From a checkpoint of a small rotation predictor.
Model: norm layernorm, patch size [4, 4].
Training: soap at rate 0.0018, batches of 128.
Data: trained on aerial photos of the United States (SatlasPretrain), 203450 training examples.
Rows from block 7, named by matrix and row number. Rows with one number belong to one attention dimension. Each number is 128 + 32 x the weight over its row's rms, rounded and kept within 0 to 255. All counts start at 0. Numbers have three digits each.
# v: attention query, key and value (stacked) (model.blocks.7.attn.qkv.weight, 432x160, the v third), inputs 80-159
# proj: attention output (model.blocks.7.attn.proj.weight, 160x144, transposed), outputs 80-159
v.50:162145140128110187109099083174113141158174186140108197169073144075154074157115112154124122198111169154120086126129118126142119053093193119136096108148142106144110079159176141120128094083084109149139177114171150098175173132176121094163152078
proj.50:152146115166118100111161173123099079140146115085150144053075128149170104089162103055114075157120165101117140105113126162132122159122060102148168090155160151147164086118138103083124115114037136139112086115144132120084086076132119147144069156
v.51:079139137131104137153079108169132111077098096142100119144170106117131115079151177100197089078170115149181162169193067092148137101108195034126092131128115091165185215142160120168129101135074091131102127127147149087104135159129188099122151096
proj.51:208112119084114154113184169063150144177126135104139116125114127149152142138163108145071113140105154079114103156095173087134120116086116087080168082082111179115083070124148106166179176110128159136148128086107133091125117111134191122102144150
v.52:138083147136101071104095125113118098115213056095076163134138151159142124079123150088151150142165124066194134159100151121112129074145109164157132151108154163129146194118140117049163095137110118129080201049132106087145139128145160160173094123
proj.52:101081141131123132120075091106065173162118092109138137080170119149136116136081147101130122118154058093145107097149132115078141155121106083095178125122099113108174121163150167122151130162097108131098144140052125107105137096140100120075099108
v.53:159108112105096126125091105126121116126099111135153102149097119127088124184143156163148120136102142109132092109152077167163099156187115087106178136079214168093160151123135136124151142086110095107107095133124095125093163067152117098113181158
proj.53:128150147121103190092110094069109083110132154126123151120106172093135080123123112141112110088057156120183146109103128108180072119101089127137131156109108167181118147123099155109083133171103132115144104090148124108086119122152163211204121132
v.54:122149184113112126087155105193142160130120112215096166138154106112079133164187126122165094127169123124059125199159115108069122157120155081073170166114083121152142151106131093134178066080091197136129117167130088124164159191145103153110114106
proj.54:103144128186167155143114103127060128130115105103107147102135144182175137122114119164072176185144095173147132079096122122124138113116122124075084078150175144097162144147125119104169155071081131144138135160149099154087120119171071142183103107
v.55:089089124125149151118123079113153161181109069176116158091121175034172090137118137121139137117117180155152062153188178095179176103137127092141154134151096122177108170150139130136114154115147137148157126152150167175130128113084161129121149115
proj.55:155178210148178119123134096120101076137151077080154129165172123111113113090092110137175083112091137114161169152066109143068151160144128083111134143087106112093170161060120105132121080147090173127103073180126123113086139126141169140113140147
v.56:124109083088113132156107124095163146101089079157124141039142146147109137172167080131009078103133123130161149156135091131152103156088109129123157080106133135102014065084113121115203078112150143205118146142177089099132115087109127114112122067
proj.56:099164141077150110109073076191116152156150135101085137148083152112145206108121123154176163092127165143081067132178129106139062102135163112147109117154135134126137121110163115153140086121136125132098144151085157087138139160122090112157081150
v.57:100131148087171184136108167083096191127135112096145124164091114157168096115083074115156092111185136124091111124108137115158081159171137164111081105111138120053162132131122141155094170150095131096104172158135092133142137108126164154072074141
proj.57:149153139127143152159136184088107097144130139156077090131096151100120163117128193148101138168137155157113131140205144049151123105138131156108152175150087176134079115165057159111162119097134130117088120125159093082128056142156125129118169129
v.58:078124132127150115112100190113112121128139122101093139062105129172125159151143072140110177167183111144110132093162101177119114137123067119087136162148124127164136127098141119130132119103115145159113147147116135165144150121132169141112134171
proj.58:142083126119079140074168156137114054145116132123097136126144122086082151138120217189136112174071091120124140207103127157140139159122171145153154163124150091084066203109118158128156160126118145141123158100115110174148077115094148085142091137
v.59:135120133148155090151132073135188111151197187100140133147106158141081132128170178161061082125133143084178140159091120152113076110110151136161164121198170151145077106151131149094113121105114103179161057088107133113180077112167138099134136123
proj.59:103148138160132137152103098154092201156160056095130137134078147071107138134147136177154144132135072164123139137125158121152141068131104129149126160113101125138116154139104134195150149142122112147145122155192110140106148161151142087110142159
v.60:141116135105128103137075130103103105145150122160127127078130155102137138169188095108119180169177160157146091084188131101125119048170165116137135087159204113228136122116092156120124149125105122112095131103187109174128142161134151057120101137
proj.60:159107118086108165150096094157097138121124142101109106135160076112126148124108150119152163120070094185162142128076152148139145126122182125162104095148122122076108079138096131084127190079123143144136144169098187132074165144135150172148126108
v.61:142162154189126102100188135117177134247134147121104093113136119128162106128128055123123095116163156106141145146062144105100147142153121087098139152114127101124134156156147140130155076107071135113135146111174109154146204083117108119111190146
proj.61:109133147127177098106142134101118122124098114041142156116133162150120169086109084112051139142104134113137189201153129142048075166131144105126103107134194100183110118174097184089106098115168118121092135154130119067067118144085093196084106152
v.62:134140108123189113162092164141141088090143143142121124133095117125086196066180156149114156083152196140116056184174181120127163110160086131126104126119169086125157210168150115097152138081114059104157108115137168104155114088161171165084188124
proj.62:126099116107108149130148142162149171141097119162103057151146188131141170155109117115125110174082168102122144085101210171107088087104087128174095092138108065119140103166154118132115103133116153143104150147145117118146123227102113102144151097
v.63:117115129082133087112098094115109130166202157094125146089095160122114109150127194160133111166172078138089160188110139073176074115112118137127094124109109099132055121117103144105100201124128119083065147146123104109177168146139098132058187151
proj.63:118103098123152089073113172200192076133169109157098113141145150130105139122125125148146101082149169148140076087173115169183149109007140136102137112157136056134116108154156148108127070156122107106157153074138112139106104107155118093128146145
v.64:147101105105071152144112153171113146093143103160078112153082118114093154161152057163135130097118139220117139135152176165048156158136169121146151094124082124119097103094138171139130133122130147114122187083154176085098126120111128150126088130
proj.64:117163105131159096167103092120159113147095146134134118105129160094105095136149156136075146104101119094175197185167071107099124147169150131096151099102073115109103093127133133118107098105128107128165125127067136134149153182118120140091161115
v.65:117087133074077109073079129074170120091106148118140096177139171134059167114154150115184093141109082103118146135106158214148141089134099194126139112155112149128155166127136141135160096076054107162118148128074100117151117126125122130132161166
proj.65:125156175152114155129070139156123069188044137175132117121124123187153125123137115166155162147095187122157084112084112109114141128142141178184176118110107137179153085139114162127121132114119130088112142106138175107111089182135197137198157141
v.66:083092115124066069127090149077090100109131142188135161067114120176061089148131130128159148132183103176097123136107150132094120094161114131113165099090178119118114106163094177125159079163181138119167070140113133130149132108052131111155157122
proj.66:099117145103097127172153106169147098132087184172108183081130079083083094085147112146171129115111126120121107118136155132113171194088108090131102145176034160158071059144177095173121135115135090117136095088101107135155179129097125098142129091
v.67:114146083144182175186127080087127085090113091147144091137142172121133035092080175090130142104123066149145143161069167077158141162100133094106111123101127124143161130150152124137107093148150097098175178099144142109137141110133133141105129138
proj.67:138131114162086153095074117125153136139191137126142147139127144130128098157122080172107061170127165104158222146094086131063143148095165152118137097130100063089168133118120100149143190102131110142081113129158141164123122152153073128120137153
v.68:190136071115182150141077161168134111117052170141100104136194085118079204071131185104078125102153159137088125123171120119097117094109182114120118172115110139195124106152163148107100135142156105111089111061194179124143065189135127153125113096
proj.68:090179136150119070188127165118146116156132132121159167095152092133156137112095055136138138154087089139128123116147092107140093126073142215145098150151086153068158114132094157081152119104121146121096130119128105132088154068131164193140121085
v.69:124149087133138166100180168144145118143160138138149095159098175179122114158085165119145187085150141099139115174172150168101118076092121097135111109091112101151104106090108150196080159145123072132128189125134165119136144124113096111152111131
proj.69:164114131106107135125094118090091090122149106154137092169124129126205164087131088148081162141175135140118174094144141094117112180198162164143065203169137149128164109105117112095108101141106128093090129155180122098176122110040137134115192125
v.70:119131098121092173133105156136154126106063188183144161155101115124108116104117111157155106165122218132136117104109175168174099134154133120143133113134121112077197151061159138129101139154080109113117157136074088089098090165082152132166163083
proj.70:104103138150121136115153111126097125089123098103145128126143092025156087163057206150121163167087115156124130122146131163140124165137118128122092151182119076172145109114086159176158150127147094135105108120181171064129208132178102075138060110
v.71:151175109100146161135058067097171138189055139171160156174140150156106132139104103165167122097077107133089127068179160118129093121145084131081097181142103101173159174124148138111137150128129119166111186067049190159154138131102130091100176103
proj.71:097131145142143103185090120152137133162183165160105096052134135110110154133117160144140138183098102168123150157093155160155154113107070117097102148152131133135088131058149114117081118169143177098126138118136113160158095101141150151093089174
v.72:089045117129098112138093132047092121109103124099189168124119099122115155121105096080056167148150145083143132135117175138105144181144123165156136117135112153152106136154121109133146111105099083132166134082095050123103111120080045081161124124
proj.72:167138157117108139095094126143197138084158147169107129121173139071135098088170162107128170098128147123104063157106148121111145111166151076101168171129126168096080188081129152125165077086119137101127090154121170111116172146100153182079121130
v.73:092188106113155096136174116148137074143129074140122106123073133124171129132098098147104131122077113118206169112154126088162063090087140133144166119127036095136151045102141168165110146135134131109173144123142085160114106107121156126156122157
proj.73:172157072143049120109048096153135096171136169118122129164127175123114172139182109059161154108129133151105112134170100101071168159159133150143141103138135136140120159127160154091145129178198181124111112097151116113106181100115106212094127132
v.74:087096122153184095174089158107172118159112135116179096128108155124172184124144144119120096105155132076137138122078145127126071032127147200092135135101111139137130207109181115141121158090098089147117088125136102064169122067095151129108139155
proj.74:138159084097075134135136054104108062139136122151056144128121129124108121044159137141132110132054158124132112083144171105145101139152124145175089119158074131142173121161119179132103158153114075157106116087090098143109101116076120105157063086
v.75:065046142159141154135122171094164140108140084102175109110124113101095144108154108100154115175137149158215136110131105130147147143126110184112062188091121157161121156145130127088178149140160160140169064128167134114148120104139074143093151148
proj.75:052102090107129173112175204154113147184208117134130148096167173129180144173114125060137051123090175128110109123139162077148159162074160113139109103168117127145113111127169122165160089101113153068124108123141096106143171123162130099116103188
v.76:129107105170152114080153061177091097114158103172135123117073116170087159159098070149194136143146111119145150118145131157214116130123086067121165105058116154130128118057083086131123116121101113151171116146088132142167113154126061172080102164
proj.76:097121116093113076149113160116154071119098165103097128128149104109124116149116116148085103115198123150095171110157129092165204165144119106156121118122116104126128073142074144066068070094111150153069100170138138111138102094100162081169166158
v.77:145153129139143108181127155103095177096126175134122134118150104064089147207109083113143128118075109097205143107115167144189151161194124170142145078165116147146072192108155113134174114136122105122113148104083133159137167130146125113156124103
proj.77:081179150122105115133100053125160153092091155187041067132169085156129100156109077194091112115119118185116103097107115184120125180099127083068168108113119205133117140127097180132095133097112118096165155099107140104101141132161127127153061152
v.78:143129128166146097174168142148119140128096190163156164145133138154166124114128129152103085141167062098067093141183158123157092129151113138139119107059110150174066101131064183137138099188154143092179109124103079097123073180092189151184127121
proj.78:177147118077143164169136117113127104160138145185090149104142202139083099112125152148114150075095102147092117109054126160159136136176138125121109192138172119084125179139120152175173143137082132127097134117174159144158132117104115117144161111
v.79:104109115084158028154101116149116173115104143150101178174175134109074105078160083160154143156177121075139142135192097145088186097134136123152100166117144077104152133154172100147141176174159165107091099115122087123134172076130143107140100203
proj.79:165065160127144141113176151146136157115149114115124073128132168151131107183118145115113188096122140079162112141120126103127123154171106153104093130124167144072161186150169136142161121132097107110167108221182115060185156117087144156126113145
v.80:174090107145187127105154109096124135139136155175146151110139159109169137158149117098120152166109178101133132121109128127093167186115161146148154126053074036123117142162173088089112129134134148085158188081118161115078106124088180165119146068
proj.80:153156159127122126140130136085137117146120141124102116168118060166107108175145115147150123149152072107129123123132176168127143167130158079165114150119098167096123115128140194145164088119185073038111128152161114101134125111141115113166127150
v.81:122095071171151075122119117119125119105116166101113094127154136127102111175150180111157136123156114111147140177120048114131137136132116120099124151147101133142114167089100115116128132154123141136113150038156130151090154100164065049179137162
proj.81:157144140147182155102130136144083158095099143108127167151156144108105119167110068058077143113086108116063120135094057174109132092160156117169135095145109100131090139089067087145106100109122165085119105072181113144146187111150117172146162079
v.82:106122147143119163095108120145169117158115090128084129085091206127134129147134194145083122110093111098101134139217163092130122131071110165195107108117101121194093082119121118182116152087144160098149138159157095120105135149085099136154103087
proj.82:128101117114140125131122116124093106090070150090142146102094132154150115160100168098172141090077060083128143140064104203125155108113176104097136092142112179129136123107174088149138156119093160133117133075100161179093127134102146140162121129
v.83:140162163118145064112143149200079134148188162145122067167149155118166148115119141117136113103157128128126145157145097159076192137129147100075154108127120171101139123129133078122071173113173162203139085114164120084116085108108150087135126170
proj.83:086127116080100137144101137119127109143125143124125153143121127122093108163125101102136155155147085131060097102082121053145080110139154129124171108140150102096150174138108142132207112113095134131106122133122124179169123142142174068126162118
v.84:147167144166130158150081138101145141116089098196071133140118139138101066156122073177105159162117102137061117142164197137121104096160099105138165160126097123120144129089077127133156043092151186092141169092154120116144104178131124179144118157
proj.84:121119108144129104162161101191149152145120118123159101135108139073141173158115137098205100125122115095134139123099112156140124180108115151120085208107161164141067109072168139188160127059118160149112118152147154179115122123116098127165160165
v.85:159215178178153205105140100131147114140100138107123135129099120188100109108129140141079157151072163174174174154107122116172167134153155167142136131147128123188148161218113097120058097081147182121104148104148129158107126130102085144152125157
proj.85:096130193108197109110126127135088132140145133134164132113140197150146118143146144108109102118106131074074117103134137169126087141148113116077130112083126114140137091153110147148129100134131159152206150152118116130161151088124112114123133087
v.86:144127092160108182134122106120121122116195125212061183094129158110153073127092153099119111115108171157069159169116104110092149145173111161176113172124126154139102207151087076136166228069113110141151118102115118148116172082103145151131111126
proj.86:095108060115213109085130139145067108058092139101154168150079130136170143078127146114096129164143123170162141173144115163171096104147091150098095143128164140102139094123178165112136142136120132110113061143150156094086079151148151089139134084
v.87:155083094078093127125146126130114135164157178181173136121133155132096165185120131154065078141128128178133189068147142148164131156157074097116106163192125154138131094098159151063142123103097178102121115125135081107089102122156121151178116152
proj.87:131109136074147139207113147081149088092113177109106140110138146148081163139151106141149149109076135118153110141090126169145083127088091122087171196144095138124118089140144161128101106138098182212102113168119134137139150162018069143144134097
v.88:098094126168092157153140108104084150136104131091152122094166136091097083178115108143104072185161154131110097146156138145147117060083169143081179104162105111182131124109093155115174163094116135081031180107124123119186158164143130148069153087
proj.88:097173178102117122069114124172142131120185119182170048161067110155116167121156089134123138121121162194148122101198144098064163167096089122145143104115154168104160157118160122129093098091135159109139137126163137078095117116132180096164188081
v.89:086158140090138079187171134094121129168111092134083110105147140089141143151207088108156182130103130165138097106176067131057122125152121114164169144069100121079108165113119084081083137113156152210101190086181115140099152151119132071117143163
proj.89:145143166132106159157135148176170113054144157176210144130165110158148156122144110165084150116169108146056097149162127123183141196117167150173142150173144153153155123062101118168109154135140077121121126189058128064127095152170150088130146076
v.90:166106080114160140100086110098087136167154095171054164085145143154129152121114152122094154119137115152152058104105128152166179090150098121121099120130101088137209141148116121071124094092163178183056139117106105174160115111173156074167147169
proj.90:138148113140163082141098107247138112130064100160166113148144106118113126161095074110128110130140112172103102073135052133075096094100157097115134102112143173087098077129171182085161135139104116138157121153115135123121079163124097143129116150
v.91:136157154163113194131098081141103143133120149119126122142136117193151173101111084135125099121152141189089102116104106095133064145117150136174150193190118064144137078117182159133113135081104178135153212139120115086165204144138125125138115155
proj.91:153157108130138122097157137153180102185142130164114067177108146133139147129185059069147136052116117086109149133085154128151108121137133149124150158141130164084158186184138087108063087125160150160151103123144135152128138141086127152135103096
v.92:180162187148130134151111100107105104161116122147152090132127250128153099178183093147183137128107063134121141170105126092102082107118141103123134111118141113160082121104133102131150166169132087115141136093128188093115062088098138179173097133
proj.92:139140113097137228118111128106103121147087118106144112134149044138124159108094187158143168166164135107088117189107113129059122115164108217109111151173110156170108104143169146166115105179104175121080091190139108177086129154106143126164173118
v.93:150106136065166135149172161048159109155093183092089117098150146149156112132131138117063139075076150084157127214151112119148098189124164122080105133156167163173137171122120133193119184140104129110164170163131117111092157142091115089134142081
proj.93:150119136070065072172113107121111116116115079088140104122180126126055183079155102137127119161144133150161106179093109098125158177112160089133114078138137122065128089173090103219214102139116112144133118122133162126085108109162089149175123164
v.94:135142106140144151074165087105165132108119114130073173093142127126112178107150085141112165112157134151171115050126117154112123150106128095080130155163148158124155128197115114108109120136123202095153065124101152105162176117124195122133088068
proj.94:114139114171114136098093133188117125134184140119068095158115083179088152096103149142197105166185107082144117125128105091121116187138104056165088090150103142153110130140192131169142099150160128154207146097133170124150088089104092162125132139
v.95:167199134201141171090138123100147122126145146117137102105151139140118103130136124103130108128175139085125161206125156123094160104129118117113187117097127139157078144148138140083162149108071163145108152159069117123088150105125140172163182124
proj.95:149157118191121121099135103092126142118119164085154131177143140055102186129160136173153118112094109209144101147085059077148191129166110151096158125142191126166147063117136156176117110097084131155109142157119165127142175147124140109144131134
v.96:112099134126123125161156086143153122060114149177202127126103139165073130166119101145081123141101175109114106165144201146139134146179116094121125166116125135115158107181122135052117166135142150152138168192135196101124088137101102091129185188
proj.96:137132140126150165111177112084131134157190088069074144118096195126163139148162117115139128153135160134084122126145139090164134127087156182106072102073140136135130136154131098066073167126117152176146048129094161097117114119109169142138056145
v.97:147081148109135128099130162115139186098129141116102093108147110096124155139152114124150125051085123133135160094116146101114075086105158122123132184066108135134104112083125100166182114133116117097151077108089113104168153120181121090123131201
proj.97:098174184104132126153103115092149139133112103117126093089093089112161050102112095162114138162108105129188153162088130140099163111166160137137101167154116162136066158144112161192113084095172185105110107095148151114105139057127100101077170142
v.98:146179108172132130101176169094078163114121180137232201106128113105137124116161105154087114157088107116100144177193139118104132115103082124106140097164101124154157148109148092149078070142178123115115143099124172159131093162097174147123151099
proj.98:114122102108087136128094087168098151161074106165122148140115143162142127178149129184098047105112136125139145161166108139105131166121129192090110128128094096072133154082115112129145102072142155176121116175139208104097089118114155107097093117
v.99:075084118071061148127141181132200105082078136135175124147082110155132107073137155121150124206166119095137120150151103129140121035101099135069065161158162139149123150178102150100074135124113153131101132092074147141149128115136139164137136130
proj.99:158114141094155144170108131093102183115106146102118165032182127103136179154114109153129103099164063166126144070127141127102138123139122154140163127101099077158134135182122084141130078110173093139101106153092138136089052075155156136132130166
v.100:107102101111104090103055140155133129150129119125141090103094087123133147075102141103089119103178115100060113162071152086119066135136080151118117102061126064159160132155153110124105173184061160120187108082143170164117149136136117086155162117
proj.100:166098163124050155128121193131120132150156138146173101098132117125164139159164047112173100148159126169131139155108094126127115146074121098111170055117104108039073087130121144135119124103110122102147094083148115154148138119163173109111085133
v.101:142116101134099127158154137125117115150127221134157120072158141175134135079153159103152129105077155156121070092099178128121108156166130166065083096146081149166077146214184116123069175099145084148160127102107143107155130187150131156099123118
proj.101:123213194102139088131129147103154122111173123124122113145031089129094107135121105242147156111139126143171137082134091154136127146106148162131137111161156138130137189113059156128097178136109146119167118121151149089064120126129109225146119139
v.102:158156163120139137129096100107155113167110133158104167127074118083148078116103165116133121128114167158072136137075100131161093114139132112102165144097118161124122124134065107208147152101105070042155145153133156181103095145116162132114084182
proj.102:097104166167192113125085186111176105084145086094119083123164141150079155132143103093097118160149137091113129172184110140116185131118087145109102125141096165124166075101104101135146144051144117141098174132131077085184151071134136119163171109
v.103:128160156126050096129154113127109149136124114125090162115095143140136080167106088071081199160152131099101149123108136177154114186106157119087107170126126159162118114116144180128091139081109177177168126187162111145153190154056171088110135135
proj.103:137097157110132163149147141224142149152142145129192191118191114109084123118149109107143147184146176103114157092155135113120146082139172107149133102140125126117086163158110066161119163114154118170109155105107192117113108112192147164160141131
v.104:103077099178106130123133100153131163139119208072114142162141104154151137132134148099097123067100164095245132127125144207079147109141124127139089101122136136124123100160112165150117122145096158125166166124193164085190147106154111167091107107
proj.104:180140193088174184069170094079153120133110175106110105134126100142126174145116099141125126119152201091105112090119120128182170089151141106101160136169084128105139110108085126084212099150174131100106141187075086138112072072151107162090108141
v.105:156109155102022115164147087113160179125096074117158110117106163103101103118119130129155145112141174070083147143092112112078188068157141131136130146107127217120130102118163111214132151081148126134151092075136153109094086168110149126143118137
proj.105:196110139131105107109149113117158100052139102092091098131107113153184124139157131090132114157129155149095110105106116151121151123062068120111130104090120187155072115081126107112116067133191168129158144178089104144110179128135167103082137121
v.106:155142132104152124078106083129126194156116164122085104154100087123097143068119129091144151133108124139090094093163094143195133156150138078147120108087128173145103154118063112124078110117151188201174092134086093099119164131131065148148123142
proj.106:128077165139149157099146114161122093162056147143166192118156184143122153050092158164087092076101170041100121137090146075123158059141108155055158099087161121163157153132128122086132134133092126117110139097131142128167074152173169198189148157
v.107:126137106130081196146169160122113025129097116106085119150133127090086194056160124113102091162126128116181163132137106137174106151162062165111138124108120118120087144080144153119100183073136091122094137153201155089113117171141126165176162124
proj.107:193145147129126121091213109136162136089114141151153074144104111131115169095133101101134118158158117163152113163111075120135093088110114115102133101173164180156169089131116140116149138065172141079092145177183093127134152122088156178091108120
v.108:113127135116115064121129116153079176210146083154152109130152108131107112151157141113162153093112155126087133110162122159112158125077091131161123107178128103085170152167181102191117165182159124087111125092186136158163074109140110170164133151
proj.108:152148163101138116139086163098149058144154093170157079114173168078140093098115153128144120105120067197101167126090149111106073113137145112183139136156105056159100109078114102125095210116107125133133152125180113134092065118170144105194120092
v.109:117127158131119089122118083138127088105122163186125154106104137202123113095127094111132168167109125140179078147097138134171160077098066116176143115126196141157166136145113182164160134174171172146158174166199087129120143116137109107069184138
proj.109:177113157085116167084112166128097100123111062145134047196113098110128118149096113153088086088092136138094113165156160125123207109130161147106166204118111088153147121158104085149178178082148140119120173120090181135099139083073122125147156126
v.110:059070105168131112137167127126083145187124128153114109174133152153143092175099140156103213105129131107112046119142110142147111204086140115141096156185130068077077120100142126142168129109100123145103114109156101112115151137094066128150168108
proj.110:116115159108106126102110162121128107112162104104144158117108142131132157183080137157129207093097114097143100146155090156089118115128119083085125049095139103118154209140125061083115133111127150155192119148105102156153144145189131123075181177
v.111:086145144138111125178125172103091133123208110119099118146181082088194089154128177135078102087124090121164110112223059151152172134129088079136107139188134154155130132146184110138118081139118120136115134133099155147098166064160158110134111193
proj.111:108139184144139164156129152179178142151138155131102124130079143137126122086141094120147139143125123133087089153135167118097117072144098081117218164123130085158154151133135142165044121155147115103071112126107060082135101158193150118151132121
v.112:109133150062099126112124084100095152099102132185060136186156122122138173052196138120070099113142130121131082198083162161104141133142163113128133088164102114132174104122128146178138071134130149121138115134153083144143050159122098065121128183
proj.112:182118125107164081168112108127107094140116145123130143151138127090117175117122121158118156053146093119079129100192124175161086179138148130115073143170087085138130123116094188122091176053126112161145098138080163111091140105182115120136082175
v.113:113168168110152172089144098135132147128127117109120085088155139141172145175069135188184135107106093121126154099061098164152133122169118142129164081104135205155097093090109134081167194098105127139167159121141174087157094084146132173100163151
proj.113:160141071141183157130157120117125132178118154147154113170095144124184128110146106149122162106124128146143103150194146126162097150188088106111098159065090156154155066157164099156170171169143194117144125123138156183175142131148174114120130097
v.114:089116119077156103154179159091084135178176095115116152166102130112133156158129123127139120137094117148144182070158123118132159190148111165180148125091158167127111181050117141144125164104183142136161114100080184118146169147114146180154141104
proj.114:105105143128121163162103114144115135103134123138142105135127084125148133145154153099108119166138136180083159161121172166114116156098065134106180116184126071090184119130154100128115135146087149119137128178128070195153174095098151091146124059
v.115:090186126149059097159164107127094177184131137145126105144139132161139104102167122129168111097129139102136113090124125135158141154077154169133170178096126087075168133126143101121116168180133068170108183159139111149174198130086113123075131106
proj.115:135157144135122145122133117112147080169066120114193169192106148120168194052146141141135109143107123141078180130144194106122096110144081117168125070070149120135147080040131094164105116097090087152118049146108168148102160178109116147145158127
v.116:062166213115146169154113141149118158125104135155116112177101117134130107173123146143150164136149116094160127113067074158141091108128127145125152179093140146178151053176095084137110126113195160167102075157142118072112140127133124150076055132
proj.116:101146120086098095152139108149172038112125104100102133123159102133167084177096113118180149137100050171106102134174160139126110099178106165168132109105119121121176119145127186099150142115152106119139179149176115093075112139105113169047068075
v.117:087085160130151146116153106078119074116139082121161080135114147121091110131108133101188138053133087160130077098054159083116069088127117128138149170164103185139201148087159146171138181176174133172129093092113131109116173096102116100156158084
proj.117:100096069078090087182089122169202153123135083107159119154142093148084141121139146203124144102119096085130120115148139142134084171144094152119144096142125126188135162104122165154088123122131112117133147151163107186124110055137198164145172118
v.118:140119082140148138157145116112115131185145161031186148128127138147159176119125169107098137169147099119145122133114088211094161091166083078134116176154083184144140095146143067107091159125164157116112077172078067134108085123147114126144151166
proj.118:150083131126089142137049162094133101075080128107089153178132170165154184090187172140091148113189111146129181134129096105150153135121129084083115053138118095137156121103182121134174071137117084155155138089172198123116145106092217150158137196
v.119:092133080113076196125131072152138139116099071166130078125025136136088121094174081068158085112052152141110165169126135106114131106063065110134183149056129102156101152066059123200163131124094107115161153099136158125149141139101157103100124150
proj.119:119131159111108171087140161103123115084088142050098075109106074126159125163063107124130144058131156114213070111143098204130118114167146117092116080102130084111138115211101139130146145125108134098117089115153087172119128175144117106093108121
v.120:186143106175135145087111172116117139120051149082133133204097098102164099154176094134153110178078102098143152171106089143118148147129092106158108124127122174157116111126108148083145100141110122188105114140158071118232162203115105122117135179
proj.120:105106096162166119123127154078109121121114097079081149120174120108137077154131117173073149068119135077128107135147130150151136150134066102125070080124082135175163165091113125132128123148094168157132089133144077069109049080100139151135138131
v.121:132146123131102079166151172100162171136174160118143147128121180192087113112106100107164065079121143163144136061124098183163136093121106164130110075092137144123130128103105150143128092121164157136183152111136059156099086132124140158135166150
proj.121:093097130146122139197102091111081140111104122161200065134165132116175172080122192198148152137105135145142117127139135162072094118127125069157155149133193142143093117120146104149120143178089132092119072161124133113112124084164150147137145166
v.122:099177140170154097181144087136134155156133170157111135079134165097116159152103118158184169155147065169122114095111109134134135151164122142085111163083132096150163112125105158151117168080168134108153209188104109167118131162068127151122128085
proj.122:137134181109157169096110106149180096103145153089085074134100106105142085130044117169138129129121135169143102098138109146156174094122093095120145176155130133129137136101171168113159173103106168138067112082092130122158093104197094077140120091
v.123:116165194092155127106132085102114110148098135139118171061125126159073113127148143117070107096178114059135204100118129156144141126145163097119128160121114085143128164102145102132162174124135206109175102130106150097122116136174130198139108142
proj.123:145110088127167129133063085107110106093153076178173094126135145169125109164135165070127130058123129080079140085090228142120147095120153124110158143160124108046130113141119167134116086151109162136095106108109130134183107152098060075144138150
v.124:135116128184089144130114166114097118122091148100166120091165126154145132065136103129125180076188122107133100105147166133162100124086099119154134138183129166126148124181120132114084159140169178123131177064099083133194121129122073087168098154
proj.124:160121084146055127131074141139181118102144144145141114061170150106061183136114090138174119162171123128154142153161133107131130129081170161105165107114094150090102112185154151127113140110136113092097118189119114108123172068037162214129115120
v.125:117094142145109235115100132119126174141174144122112170164130132146137139082227156131113122135056077166150132140153134089112134132132132095110105153150123134112099138134197163104133101069056124215126094150151117091135087102076141153114150094
proj.125:148111081162134046096101141080145101125135103146100126083173146139122092179097184159117100118091146084077123107142084144112077137118154147072125105105174116132056148138146180156181122165146103136121205164110145148186116101160190104118114114
v.126:162128205123123132175107171123105121077151083118111120180155136096156131155072153065146139119112122166129104161169152079072112148135133161096102112154168113127100165117109198166079106159107111125097108111104143147108132160114117161157162106
proj.126:093105087108109150068137099126096180152147169166110113119103164153134122159170133165184102133101131122181064110060086140109138104104105078114196097087098162192199114145160119094142072118180124124111078141146062103135124130138158130178107157
v.127:103085127113165091076125156145159127171094079124075091118131111130116172106074135092127092138082130102149134139138108119107148138059152111133117129116122167096148129069170141123059133138140079086147146051120110127150130141114127104136194120
proj.127:138165174125175130169116141116096158135108119151117112140085120171107142151149179175140162063133093106134165131137091102123142079101114112035144170131133092137126154081189171127189131193147122180136100173161188189161108063136146100106126101
v.128:109127133062104132169126122178089086080147132109155173131119105131098104137126102168145167109135130197171127098063152119172149102113168134127148113110072148163168170138178165123079096120126110103166135160157217096126155124229124085140151117
proj.128:089113150119098095131142162195172069128131187180174091190139148123166154080130124120162164145045099072126199108128099098136133134151139148163134162176189122124124166131119121116150155136093176158118089110076164144115104118109125177159161107
v.129:162168115100128136133134096150122131120174158160078175071126144142111146128140135125158155161173174165174094147160143103110105142151138149114193182097170064124145090150074114119145171165094133085158142155192105133101110121147124137151166126
proj.129:094092097106102163112144123126133145105145067188140051071107129109145124143176143198206119128069175151080107126108182134148124135145114094167174093154095125118094100155139123135148126116140121119133134113111169088139092075130157103167131156